From a checkpoint of a small image embedding model: layers 6, trained on retinal OCT scans (Kermany 2017).
Rows from block 3 of a small image embedding model, named by matrix and row number. Rows with one number within an expert belong to one neuron, the router's apart. Each number is 128 + 24 x the weight over its row's rms, rounded and kept within 0 to 255. All counts start at 0. Numbers have three digits each.
Before each expert's rows are labels from the 100 images, of 14848, where the router gives the expert most weight on average: "strongest on" is what is common among them. Only what is clearly more common there than usual is listed. The data: retinal OCT scans (Kermany 2017).
# router: router (model.blocks.3.mlp.router.weight, 4x384, trained with AdamW), inputs 256-319
# up: expert up (model.blocks.3.mlp.up, 4x96x384), inputs 256-319
# down: expert down (model.blocks.3.mlp.down, 4x384x96, transposed), outputs 256-319

# expert 1
strongest on: finding: drusen
router.1:112099126137121110159105177151119120147121108168098142157078099143160112149147134122158138182197090170122103117146140096133122115148102155150133135113114138154100096130131130123114081140153173
up.12:094177105136154095142147111079130107113134133108168158136092124129130128126148128149146131136095173089153115141103097160127138132120134119142109132156127162128106138133142142122078086085120141
down.12:142097119150118153112114148169100141089170107131111107182135138143090095120096127134083104122155156096119140139140128107121077102115125115132113102134114128180147107107139110156113114125148114
up.13:155121133122158110127097115144113171126151133097142141145150118118076123105179121159088114157153140120130102091120070116153105136144107118133153141135140146098114163196151111127092103161125107
down.13:134112157138117127128127100149111134135107137130127114179121121139135137132108129099127113163170159102149136120113144153102129111155122126108151091083126196140094135124129133155132144156120164
up.14:116158080155124168137074140133118120069115124158128109109134147148105135147143156170153136149153123160184127144151093159150069108134135125115138113074147114138155135094142176082145090125150186
down.14:162123107086122140147100114124124135111105157099103149185182097155101126137138109158107131122148102125148149159093126138138169106107144110108095134124156138150163138152142146167136101116169126
up.15:140119135147113118108126136141145113147169127124107076133089102093147130111120119127062133127112126151160088147118184147122166131131124096120132134135113126160107135110137094100139159152130130
down.15:133173138135099120077091165120153108134148151110143116159117160141123084098128120127081132114138136149141124161121116197095135084139119107174114112084121133115123112124113090127141115116135138
up.16:107123153124214146153132135172161127144121172171134111141102136117102171126093150144115117106099109132159102141152170104145105153100103100136143128150190196130155130104107136135116135110089132
down.16:150102133113149107150121146112153129115108135113120164142118130104132117129133125122143124113155158145113114144170160136103084118170122162121090163099103073122137119094162122118105125120167108
up.17:097157145125159118097127175138143151152145143149104154116113138121118114141146128182112108149080111127104103135132160139122108121122110083088134177068158120155121136155128117107078101118096147
down.17:134118136110137122133113131142143136139121142152151147161109093127142122093137130123147128126096113175177152170127114108131105117102122138159120119095112173096120111121109145154144141116163180
up.18:108118134195146116115107134136132130109110138131109116112140142115099142108126141128116106167109118141140115139146138100131127119107077116130161137158165082093133133144139164119132133178140151
down.18:134085141089119137151122137161101106103131150117095091136153117157100159108134140119130156145107113142073152130152150165154143140160143163144112099152148175151126150128143133146117116111205158
up.19:115131139082127135148161162157136120130104126122126146094072140121137099130111131169141121122136109140158125125123151129146155131090143125098157117142130183110124090138161182119147147111106144
down.19:172136099133105147153147113110104109154120090135153124104117085133178156122109156116123128100124170158120103116115143153109117167193138147107155136091103120148152176134106111093116100157134150
up.20:139146103098204133111111086157146165109139119137152141166119142147119105119144129105143109118153141107091139131058146145127110165120132114114133147154121145139124156163123122142154167106145103
down.20:080160120108130136127122093119121136137152138112205152144168114164148149129137119136156076106144143103103130160114143111103109171173130182132121143158135148143082104156148175134080118146137134
up.21:131148130116115117142136145130132183112141135156139103119130115137089132107106102105101077130148137153155136144101161126132101100182128111066157121111130114132109136103103151105158090110122107
down.21:144083130124168124132106129154110108151112124146112141138094133104118137117163164154117107123117121109135149128119112099115141106101140146094135141111102091132165134154129126118101124099135136
up.22:127124152139184134132137137098115138065119144164136127122134125160131124146105166137163109115110100090117102124090092131102112141136075112150129133135133110092103107132139147129139112151130146
down.22:100138097099150113138127129136117128168129122127108128132107126176131116124150097149128128157126098119161110103117142131111102140078166128079147135129138145135161153103099075122142157134143157
up.23:106135124107112136117128066182160115106112125131124111137113159097148132120160165110134092099085124129073100142145126116110107152114112123119081166143145143130140128163154118160116136154156139
down.23:141122133156165115174150183146124131144157146098115095090130143117113118144126065159138155125123104163121131170085128125123103141118162120109140151181141113162128131136150171125131137143108132
up.24:130143139065111120162107094110131134126145137112148143135095146110096126155151132099120116098134149151137106095099158104138089086138147146146138144122114147192116101116137124112065120143115119
down.24:124123125145098158133161094108122125125151158158143145131142136126166139092155142163144114131166135129102121166149121129128166151177159146106117122084152143111162144105063163141113117157088147
up.25:108148104133125119133117140159121145068149147147137092133149105092110169170133117095138152158103145114132095165115132151131150141090122113120133149144133125154145092095169144149140159116104110
down.25:165180097151130097134140083119083101108113151141129124167117101109135160119134153102134142120136136126123130140106118168132099155096079162130148132114118128141098142155124130106117173122122149
up.26:128160129119149151133158149113117116119167168154104141092143119173118107071124133078142126116104148121122131115138146084141125123130103101125067136141141137128124112143161038128165086150089131
down.26:132112109126119138125105135159154114121110121089123150160118080123139137176159084124161155130100102151121145139122150112134131173144094155118109130117115138125147123153175099167124142147147125
up.27:155139112135120109126117161105104127167096155140109119123088120149147123109137135109122153142116143124133164118108138140117113124126141103155120139158127167139083126167101153156153141167118111
down.27:117122123161136091164175126136127117169145182137141142141074139148170141118137103134118131108140140114101126134131152092146120154141128147118166130143088150126125148142105122140131118172165129
up.28:151112126098167097126111127140100129126147125193144109120105140130101129128135116138154142107132146157112115140136102137144149115110103118089112097124176155093147116086137146149120132156142107
down.28:133107126129147081081145146141108160155067082131130115099118091133125152101124122146101144125104156112136088115140211141101093136138141066144130161145129091084138156138145135127099124127172134
up.29:078147120131196137131139093092129135187153103162142143115143123133145129157158119114145123122139117128112132139123131137140141133169139118148142128127138134131079135156130122098151130150098107
down.29:109141122095124125113181172139111139119132154135111141118169162137156129115116114143151077154149129142144110111159150168102123096098151112131125128110167144149152129089137112101137118149121125
up.30:142126131073133145132160160084130122121123113163122113140084165103114155071110070133095115127143122129136116152095133100136116147138172093113120118138157125173090142146127144136126104123100131
down.30:097123129155141104134113150121082140126136129106121160154095076117157127105149128113134174129131154134156132135086103140099168101179180111162167081122124115158125123119102122142148135115101165
up.31:109103125135078146102112124092134151137124110098132139124166174147108144113127127126128095136140118098100105146132121126150148125118136121123143118132163141144107140122143117158104080094119137
down.31:137137126152115136122146145171172130125121122144143098136101093152150105165115123112092094136102132125121151126156095100131137128128104079130141160104117132081117121108089156133112119114163152
up.32:132121096120120144133169139153099110130100190103109121090156126067104150128151166092103148115132150133110122122136115177152151133129162100111149126140105122120117154138109147092169106136157143
down.32:123150105133112095123145133108127124092131110123112118135095133130135154091099124097154163147148113131166100128121170138150084140193145155091092121173208137099128125110120086133119096119084154
up.33:134133108154109121113084137119151094100115122098081107106099069155121118172156119110101160117162112116090098117111160156176133121129089147107127127171128112130106106116065101147112188102122102
down.33:103091136160137163163151099142150098095096145084164098144128092097116157110160136154149135153124127108176119169061076124141133105091169174144174099128107111146118120072139162121100125158152105
up.34:139114134119131088124158147088150137117150101143123088107111116142118124142080122109118120090154083087106115180089179133122125126120088108115156134117121126135155150149122139125115113115082145
down.34:142129163141138147125133095114148087133090117115134104096116144116073176122086139125102171121148139157120122103086063147187109108144135107096122156159144138107109156131150137114097094084155131

# expert 2
strongest on: finding: normal
router.2:127130113136098159140109185144118137123169081091126144133086134158099125141136148115136136110188112141093117140120162110136113138148098158095148124146132121093086136094143112134172137112159123
up.12:123150158085110114129148098102131134116164120114142164115104104110129117101065127149107128091145113119086140138134120106126146109141095110146101110124104134116123105153151152150121130084153147
down.12:116118134100083156128097098112096180151103128104150116164141144123133171107120117131124132156123131098126124107136131132162115123094137074077108151151094145142147114160096118152072133137175104
up.13:127133119117132155102146123162116157168163112131124120137104170138124102129140134106138127137147174128085142137130121126117105163148102147145091103112114123094109126126118114122109140145110162
down.13:134093106105106145123163125122152118066140121175142056124170130135145110101101135130111111127122116140146155123120072120118152104134138090142119126130145140155112120127155127158135118154135138
up.14:152112128128154122102141074069179118109112147117125140110156135137137157111144115114098125136133133080176158096100121171107166080129102126136090117147105125108135131120129150104088135125136136
down.14:137138119122131130173132116149108144080103073118146111156105152144143100134153184131152163134155135153152136067112111121088075128133164141089122136131137105133165135112114108173104099102149136
up.15:155157119141154104094103154101165145122143145130118135112138120076142137144121141139140120098090125109140079126137133083115098094126077161113170125141117099126126098132129103103123089136116129
down.15:130142131096104104168093160130164149050135103158108136163152065108114115138112151112101124138123118172140170130112141124134132129142135136141118145103095121159080131156106097131138166155126147
up.16:130134136148124099110161097096157115125164128118113116161116158138131112122098134133089082132156125139116093067137135146162137171150146133103121134134138121132146086110121123101090122124120146
down.16:149146155126119137140141098154131111137152147073083153113108121120170087136146161151135132095093078155103124127153154115145170134146091114078125147163153125101148115137123122127138102093125121
up.17:097157145107145088131111162118097095099157154158158119119156153118092050139115099133132126166144103080120108095144116099109120132156093132133122161122156177089148130164163109114122098155118152
down.17:178124170174097110127137127153106141129174088117144104105135106142125167123142145100082106161106066128121109094108099149115161118133162164128138121128139144141111156135164136124118143107107154
up.18:057094086118137101145091166128098107084126123109155120126162135140068099103127137137152169128103137156095154134115081154157123153145152147123096146114132119117144136174175119132127146100113158
down.18:116150100125131155127105124108117126096137153152121081126098119106153130156113109126119163151155131116181128143119096132139199136104056130137146117121123129114123128117132135103144124142103109
up.19:152151108144176142168083146139110129166131091101122122147093105082101158156157094119090118129121118143137160105147159106133152088120157121107102103106154131120140103164115151143099153114145100
down.19:126144128129145116133166168115114100149136110157179157141164103112097153085133075162104120128143127145096156114173150161134113085117116117138161102109155133122143122112131124144156144146064138
up.20:136167128159133109132159133148140162104119105117122103118107174113138122107157162108123129130139119160118133137162105124180186188136115116125107165112155132129141138155138142150110113133099149
down.20:117101108216115138100133136125167118108097144113124129120088121122099111105149158107129086128095097142143128112129136140157102144103109115170147125145114097111128119128152123150120107137152136
up.21:174130150085147148132153122121133074167131119172120138145124101109162128124157110119135110100122109117150150076118177151184112129109119117106142135130193147121133128151117128143123128083129137
down.21:143142143139138136145096127149150108095093162141148129129091118129197091121139166107147144121130138118158178119174136128095133111147138085065159144112157148133139129129146113173117117147156141
up.22:154163137127139110117098183150130151117143105113123120138129108140128121115153118123102112095126103201152085095114143129151137122140130158126140130130157132090095110152124142133115117129164184
down.22:079139118095157135167166132114112124152127131117129114138094094112108080148137137132152113099084153147120135122102104092106139136123133083116118107104112077162156119150110111118141147098137133
up.23:125140174096097144124136104118109123137137103186097151138164149119127105131096146106123146141157111127135183108118134127150121116152139143127138110124127188112171128124051137147106151106127175
down.23:103123114135169111122120171154106150080092108142133143091147116126108094094075146096125134149135168086147111106130167149150136128127120106086122127117077114137136163128093136147142138109147128
up.24:119089107145134140143082134123156135141116125141116082075121153103132111139151112105108147085158135150150119086148142128181118139132109156094124154142141086156165132155103087148141141144129158
down.24:108115121122129130109132126148118167109130125097134124079110063133137150096101126095099092140154117123093112091158111130127140095135111108141146093093122077169123149130140109135154122144151122
up.25:094102130111123129118159119136148134123118120114130115098100094119151138145140138184144116131125104066138187124138123145125117124131126093130112108161122152126050125123139148103127112109150158
down.25:104147119131165118125118163143129138119148119117123125171149151129152095182111098121155114137112116126137145101114101102100094151136150116095117116138130164142113142140110124116164104140108132
up.26:131095145163133123124124131121102171123116139139149156120138149146122141100118138120120132151095107115092142141097129135135133148125163153148158162087155116099134166138110179113173097123122156
down.26:111122165130114142147139133136138096148085077107179111104138072122105131138101120122137128112147196150139092110112135112103124137124095139146159112099137159128128142166189141154131117145128121
up.27:158153123124093125150119096166133156132099136129115135113102139163136098158117144174105121144104116119136131167102124134156119117104162166126106104112183134092129151115152128111116127125106121
down.27:114142130157105157102132109112106119161121170099121114161152064120142144110146138153073162124169161144127082128131133111114129099136138156138112133149148122108155151117138096128102132102106156
up.28:161172147144150086096128108125115129124124137140117128125100076058123129139098146191111167124136104101098150128166173102124085133119139158092130110113188107133131132130096138140102138140163133
down.28:166115099090088132123161114188128138141147114111123111127163118142094163092153089113123117172094115132120136120089149107083140126132079146108086143154137116123109089128149155104120153146139123
up.29:133143117132133095120179148102089116125160145137153099134157098111142169147209154111080122168151132090133164118142146146188111098144139119124108119135191139137108122090113126077129135147095128
down.29:109210161149104202147098111146106102113119122150139111090084119116096132178108153135093148123164111117149123123134122125132090170127126117114135194133150156075132139174185090106143150114159145
up.30:097192162158123164104107156084169139123149148149104133128130114116107188152105115137157121163121135125114155140132153133155078118125120127154126142170135146129118130174104129130094189177144136
down.30:112150107176111144166172100092091139112096115141151132152102103107130152140133154167150134122148083126157137146184116134158135134143111145118135177119138141120153132163149130142124129121157136
up.31:073108157153118159110144147143147131099143127139112100124133134159162125127087157153116154106130111101133112199125101166120128096135141121168136112105108132133171169167122162161087162105142119
down.31:152135144103087146140107136079122117132123091109110083139113152150115093080121129140121106138112138150124190108091116122156080139170077118134129128112134135101146158185104190120134112135076105
up.32:136118134152152103156128067140129114138072156157089163108145122138105112120108138123089156130135120109158176091123126176140107148165121135126126136136087126146179107157159155122132122093129129
down.32:126145108151105135124112116134119100133128100096165143159070138110098119119146097140155161123149127126131171130117097127161147163065137119161130136154145143085103135123121158138145186147143129
up.33:134133092106150078105156086105116105139161136131123103149151160110134147127119142068112134125154154127120116157123110093133126111154163128163141104152131195112182073127161125114158103131127101
down.33:130158095084092109128134114131159103157130157163170162190149051133118122123144130129084089159094159106130150116125125125127113152120139190136102187122104157129151148105110145145131130135142167
up.34:196119143082089164068131057134118173112112100154113117106134131126099120131125098129119123078091164161120151121098114125129136107154124141132074119163135147102126144114160157115088135155114134
down.34:112077107121101130146129130129182127147127108120105152160147122139174136143164108169137155118120123147119123121143138093109181109085107113119199136149118105143109117159124128128136122128152116

# expert 0
strongest on: finding: diabetic macular edema
router.0:117123119119130140119165101167137136147140151148140101122123136142135127137132126106125140105119174159167109091143144140117118111104110137126120124139105126102160115121130102122138107159086149
up.12:083135108163159154098110125133103108154085104117140132102095115105141095159123089137157122109137125116133109141144115161128129096133188082143156054120148094110099145144129121136126115147165109
down.12:114078110101147131095094107052154176187142111137155148115152141155096090094151103106137129119139091138114125134149111122099131146145160143120150143159140085143116141139110175151144113127085134
up.13:143119080123144127113155180153125122124153100138123105080092119135126161131130101165158154141166126079136119143131097112136142109156142124137142096096091090158118107160126150140105133144087130
down.13:160140116136119101144110122176143097107169088121144119117122137174136159087107155155117111131082106159147099127082169103092098110127097148153118113107135166140125141076124178113140155156114158
up.14:105100136137130148091111190104126125179116153114120090116170115096156134123150193108105175102097136124124118091139115071063143123113110142102115146100117116109121139135093093122160108135140094
down.14:129093126111143117136136093145147102151116123148159127135100138138073151105124158109145112126114130132129105143131119122111134207115154155107142144105129143110130156115153136179113091090173127
up.15:157121132131169105146145087088119135113101168134155159143116119120146131109140132137099097145116129108110124170167119102128127147130162144162104091156101120103106174165135091130160050176165119
down.15:133082120155145158154193136117154077164164139094139139110147143129139138111069189150152107128153118126149048161149164151114116102159153105112152130153133121117148126129121117089147121097123114
up.16:078121134084171131133132079178134127112142119151161102101120103164075182095147128110131065120165182164091137119146124101175125120147133114136116166170128116115111148126146139144070113155111134
down.16:122112155081155105100093116122126164135144165133145098139112121100141146114134126109140142126110155159129185096116121173149129156144111106116175121119123148119113154116159143133123149157161164
up.17:109112109122122132138083161162104118124119136168150158151104174139116142175145108115076116164164166163104141130151155104190150140134129141150143098115091111136172138106125098132120128147152110
down.17:149126101091153141103091094131132162133119093097108142114159144131162127173139111134128140130113134125104160125163112154124119146117157156094140154168097130200138112133091108113168104100112132
up.18:087102165156109121134081174116116163113116173164136126172139112141130109107104117137183119163096102159086122103124114120124143140148148084176110152104118151116133071146132101108133140091175143
down.18:137090078136124148095127116103112156091108109121147099119117155130102144125104150105136147111110161148087143085162128107092133120103160158123160131131097150116110133163112136135128155140154112
up.19:160157106128195155099113105145127098110120167069146139110118156087139122127093162169145108107132122111112140148168142153142119108127172150158142134135101132153126114088129136130138148179149150
down.19:106135096122112176110133108194117169152114139124183126114119117107113143149154119149116099110150122120108103101158142169126170150159118181108089129130120136114088137159154156125127127092136137
up.20:110124077143166109140097158093156104137099104083164154143128104090133157154109116148127123173120139170132160117088094142115114141098153108140116148121143111124117100081128137130107142172118153
down.20:156149134121128109157132152099141137110115113092077119116153143135134126146166129120172154131133115076109118146105131111140115145180113122141091148123115122141129116087121102105120127126131174
up.21:123134129128115080132122141126080164164077116108161142161109143127190132138142111148161137168124106149141188142135157106065159106176123152105151157126188130120142101158108153143123137119149104
down.21:119120137126095090120121128121171162167135137156142087134131111121155093122144100137101115149099095150151134146104136107129081125160150158135134145148107084133123116119145124076106115043100100
up.22:177124156137109138120125128128154099087148160165129138148118109115168129136117105115153137108119099108134062134093141132099128146160104134163125099108155136111086169131111145109139173105176115
down.22:094117152127127138153129122155132148085135115136160111111123148126170171113090135139144129167142154129119161140112138131139131083174136134131105137116107074126145101104089132124104116127119138
up.23:148103096182100115139107135149123128136124090133157121122100077132194168144139154104130085132142149132087095175107165121120119073119113147169154134136103160143088073171136162136155199145136094
down.23:130136120120102138159123085134112117113132168122102122143134162120127109105151091100149158091095142108130087154128089133170132159163101103112121112100123126113158140128143129125086135164160132
up.24:100119092135195106115152103142141116121110144112122115140131116131094064119128140093110127151114108112098137091119157128122149122160134123122136119147127127097114126125118157097162130113166147
down.24:171197136134088110133126109141152069058174147104122133138110137129127123102105141124121124125074118141104166109088141081113113144174103107118124083100116132144116139134117127112154084105112143
up.25:121143138163132104105143128125107161137147155148110154154148111136058166082126123123100130131118127104147110139103155074110185123126145142121138149154161088194116139119122111153106141140166124
down.25:097125163099127118125150164115119152140129116126136152120095168155130149111140058124134152138124131109113141115127159146100129137102141143137146152135093125087142084199106112136182135119174135
up.26:132127118136120116111089171115134145154135125145165128098122132121121119164130145133134122124116120174144119120112109124126130164113144104083166101116129112125124097072099121099159137100176099
down.26:102094136120138099103110131134093127128123135113075128188099087141127184144114176153157141144183096131150108072183128140127129158119155115136098117082109194191122143106158140084133139148170140
up.27:126140125123133103157135142133142130085145111131144142176163137137111144120130111139123175144142114122142160147125161118171113132106131167114113162129094131097099118098141144157165141112118093
down.27:140121117133160129122159109116147127161102153135144108102124122129134140141150153119129088115098149131160103153143091091143078097159141158114141116136077110123135104134185119082117060143119119
up.28:117104122138136114123098167117137133136114108167089115197145116125146084112142089102137097132092100097191070147131154112125128108128152137107125155168133088115126164153115114102131109149161141
down.28:107124156115183118126124096128109136092132133129111103220110124144093140116199129097132136109115119108130167139093129151082120119161108137170107121155109150155145087095091088137134049082137142
up.29:129132135105090138138176153099099118121092092153121103122152144075108113100166153127127086103093144095145183138141123105147148162134130141144107148132128145134092135160145138123129091124100108
down.29:114108137058132146102107131129142083145067132129127159147132108090179132080162149163120107156138110130115166107092172134148124114117135086086127141091093132100120167072106116123130190152166123
up.30:121132064095122121091130110118101102124079151076150129151093134107096124144085142144093111114153086137150138148132095111139133160117124165117139135137098141115171104139127117108178119140139095
down.30:182166144154154149137089124100107110067151111092096134133105099126168110174154135157103144098167128157118156115119107084105145113113122129127115132120091122093127164126141113103146135131115149
up.31:129173114159111129091116150136159147177129131130122165159122152142179128128090184095133172086100129128097140140116140084145132118135132187157178138152166132136170145093092118163118145099127079
down.31:131106143112115175173110176135076152127106105146111111120141122072140111136142156131110121110106124148120094106137115157139136126119050136150081118087115130142184123156108133152118110126084135
up.32:131120117095191124103122132136114181150184116119121095140114152152136160153140117136171124196158118174147115118116111144122140157180189081133125088146099093127101126127125128126104131142145116
down.32:140135142162105145127138046091174104121127131112169107117123099136171128141119167107132116162120092094135092112118128114187099134135096106158140139152141097098068199112103157131132108091078159
up.33:150134063154124126138114128135183137118146123129133126107088153137112122126148124126133146111100113141121123136178135124097117150173108155125134126137148116133139154151173086122172137171140166
down.33:109156133134165145140101157166137110092109101128122135121125144127120072148151117163158105130120128125118138143127117157148133134105111121085091087126097112155103117136120119156113104115083108
up.34:148105101135136108094100120120144164136101082166136126110171165142151125125157113117096134073149113170118120165121105102138110135146107095163110153113149127131117138109109098134153123096110160
down.34:152100131107116179133164167137081111091114104144143159113107129119066115091115075124116135107152092124134115147096130139118079098143160166142141145124136155115131113124174158105116139142120119

# expert 3
strongest on: finding: choroidal neovascularization
router.3:127132144152086106155091085079107109160129125124155128161142153148139140105119097099115105106151091122108122157106124086154132153152107121117118118090117116116114115135128156117120104151147115
up.12:170113154132100105112153138139136163087117193133107126152108129151132083125119126130128110119073135139120102149148160109155118148167126106188152184134159173089101108124145083115139122106155121
down.12:156168150123086118087111096155112128146121144146135113133116121100114138102114113108154135125140135100140180098092121121124106148078115114127122115120095139131136141114118125128149135139137132
up.13:115147126130109121080121092074168123122089111134148102146151101131088152104160124142157156093144124163117119170145094139131086103107167100144124110086131120170139126146142139162145102111182128
down.13:130168088121113121112121110133147136138175137107096140131128118098131145141097163112107115138162089121107143102155142132119136106146103138144136133148144149150152124121142144151122108161088123
up.14:138121174135104119092112168144132138154113154130084118109139187112095111104146081101149119142090133151185101081139126111115124134142118104149138139156094147127190141101093147121116174141116118
down.14:113166119140141126107083112133099109117129112115148136135115126113130086086154115131106138130111126130152165163124177093148139125085143118109087133085129100151123151139099150115084156114163146
up.15:120123121113151120133076109122133089103163121109136132128120105144117131069168153141113168111159116089139135139123171115163154170109088102132128135154139120136109088101103102122134118114121144
down.15:121111147110145161137141152177116120174137117130142130133082126176135112112158066116153139132139138141145105121103174117130135116130134134093121155122140128115090091140094095140148103176173148
up.16:117118137125149125151134140132180115125108083173155168110100114129095097173130111125110137154106105100098120155144186140163150133118126120077113121152162177136136113130160127141120146151133123
down.16:118123129119135152141095134141121130097141131148132153093137161145100140129132090117151117191150081140153121086147113140162101100144154090190128145151165141137155099123069128143129102116145184
up.17:135151089129161175153161121096119124128136140132148122127134117132109154119134109158149122134162107104149120114115095182099126126118124170134136172163112128127132119138135077123117167153121155
down.17:137095120111153074179095144134143109129151165085146088110093176173082142137168155099110154111121163126143140109129116120131120079115153121096129129111072128116112118120118087117119144132119084
up.18:144144110124139160089108127165103134151093156144116126104152123123135117121114162092136172143176153115162106114096147117078129134124124115136126081130095174109155114138114110083118139164113147
down.18:129145114142127161111084127089133151104130076134110152173122121153158090131093114146157150114121132163120154110145096112108133119103138130131150153086167130134136163133110130101179126097155119
up.19:165130182157112102176169136163096099097148153103146144144152154138152147103084127123140143148158120133163134136108121111168153129140125164122127134086101137144143146133118109153097141126133122
down.19:112135188103152139111178155152111158159154092131119152116138130144141133166119157142121160138136138129101100163119134153098104154155098135137127122167091121115142143104119114117066099134114138
up.20:085143162115157091082104121160152164135102128113170058166156131094136124090136132136117131089134086113100102138092161113120095083156135145111163129114121148159122118123105169091151145154096091
down.20:123138088093078162116116121110137118124135143116116155096106123151156143123138106121132097127115110109129138113115162125143136098155149146162160137137138107149117141128136138160147104132084153
up.21:136132149114132135136141130140123096114116161122128127119174113122152119144151141125122141137099128151155133169095125079097096137101110117144155084102119113151142147145095087098097130103143109
down.21:150160104156073151146135168131129117136136155152174108168116194139175154158118130100103088142106104160115151114133161121183116109172129153152145129130072124087109130100127158146072123129121141
up.22:172127106163117152111156134126084120131117143099150128156136087094123123169145169123126144113155121202119144137093104153129137127088132114142081126115113155111124144142132144152146170152100085
down.22:093099128144095159114079136126139118134117122131118142140131101122138105115131195147113106138110126122112145106117152149086053177164140089135126184116139115115112110116113084106173133129128126
up.23:083170131095141124127128171159189126147159147173144120125098125188128165105159103139109108108123162165092128131180138149107142135086109196116108105159074165134117114137090113120175167110149093
down.23:135116129157113155100111113132126129157125119127114123132113143151098088114099141142130141154147144183145134119131146097181092110128128148148132151132168135104112086151125165129112164181153146
up.24:128147158107145126123083105127144071134110138103135121111087159151101141138156125134104137137110183102131138115073113123149180143127137122096150142149093144135107169146119139124119155141120170
down.24:113177146154113121140126133118117099165082100124129118146115140116121096105091114159145150103072137121147112126110138118098094097108145132149157156131079130088127143106096110122129138138154169
up.25:133160160100141181126164088115171114132162117118109105180136142157137173112077113094135113106128135131161201135106088137169138141134109090118150147136170109128137163103125104089067154110139144
down.25:141159050167082105062137122114170089171101117152123089153160121137178116128123145155140092127115141107110126143117122116098091116120147160152135126078097107129134122123108154144147129122101130
up.26:119111181151105110146107138158106142176106113156142160135119111081115068088105163124166108143095157127133135145136149140122127095121087134079137142121142115084064111117147172110133114078125136
down.26:160137124110098125099145105114088092091104156146078153100149128112135137148161127192145156117106167131114121133093140117115153108143109168119112107122117102105126118106121126149161110141138153
up.27:139085157184121117136191130167111143139113168103157135159150105113094139127116120126100152147105138111119126178122169135090157099110131109109130168119106155163134055111133082114133106113157114
down.27:154139128161152123166120137145102144115125095098145141125105139147120166152123159162131121160133087086144096148138120104146153116110144119170131079119128167081127143118161088124155089145139121
up.28:141148165147109120136096138137140126096123191146096137062110081135142180120162098110111098150123119156133116118125099148153103128111153134162183085116133137149147117141133141092145126140109126
down.28:111096140139116165128127108116123134139121087166120142119160140126133153207113138132164138132153114093136140090163116127134142115128120108112178091165143127113152158111150129107069140139131136
up.29:115137115120154119088151105165121133101126096167171119155136127109094101151152125150111145121175132142115102132095145162164140115102131122142100097131143144137152157122129146113101098145126073
down.29:134095125114107179132153113151104109143093141148141127121090112134074137120098182134170086109094132106097120136121153115123140139130133174082115157130102127119149151112122103096149081160135128
up.30:177126139128145138158120143166102049107151136143135153144117106102142125174133100127135123185161137133117147133145106063115109139131127100126145122123095107144105111176085177117106156140184136
down.30:130159160122139152078129133148091154145132130140147118075100145107110105125128137125107115135136103145103131155140118134135156101154148138105132122143105122126146125155121142141173122106118111
up.31:068095135105126138090118180154118119114102111125141113173113098134168145106127124114139159105142123106124140096106112157136107149123174176048167112138106131117123104081095110153145131136154143
down.31:141133153141158101122122156164110109134145182116143125117140159144141136133122133157171119147080152155063096148163116138108153166115162085104152149152134107141120159124157108091119043108127124
up.32:170128124127106093107097137149125116131089083140135119155089116111113105154150094137141191108142115106155153112132136118133079129154130093133110081135159141118080133124082168103167060101122133
down.32:132139113084141150072134137125115147121122132145206118122149156088116139124142182187160101126145136114133138146096114137120172107168139144184120128150112118066088088134121097167103170179121119
up.33:098114138150138161155142156139118131126194108149107079116130126118130131140141109155131128068109140145154103134129141115086143078137127136135132118132116120116099140123155121162127152125130133
down.33:079116083125105105138141131116130128130165139119133085133130073140103114098176183130091080125107150161140139118141120155088163165104127170129099130153110149124133129107126141146134145125138130
up.34:099107127117118113163098106120121120127116120114136108106123144089159133127170139124134113126157144159141157118132156120146081122118097118112143127121101121158141146145115112139153140150134148
down.34:139148158092118114098105135119159142149132126139095111120108104143176115097148127096181104147157124116116152148123111106162064107121115140136132120138139146171127127118133091122138118151131123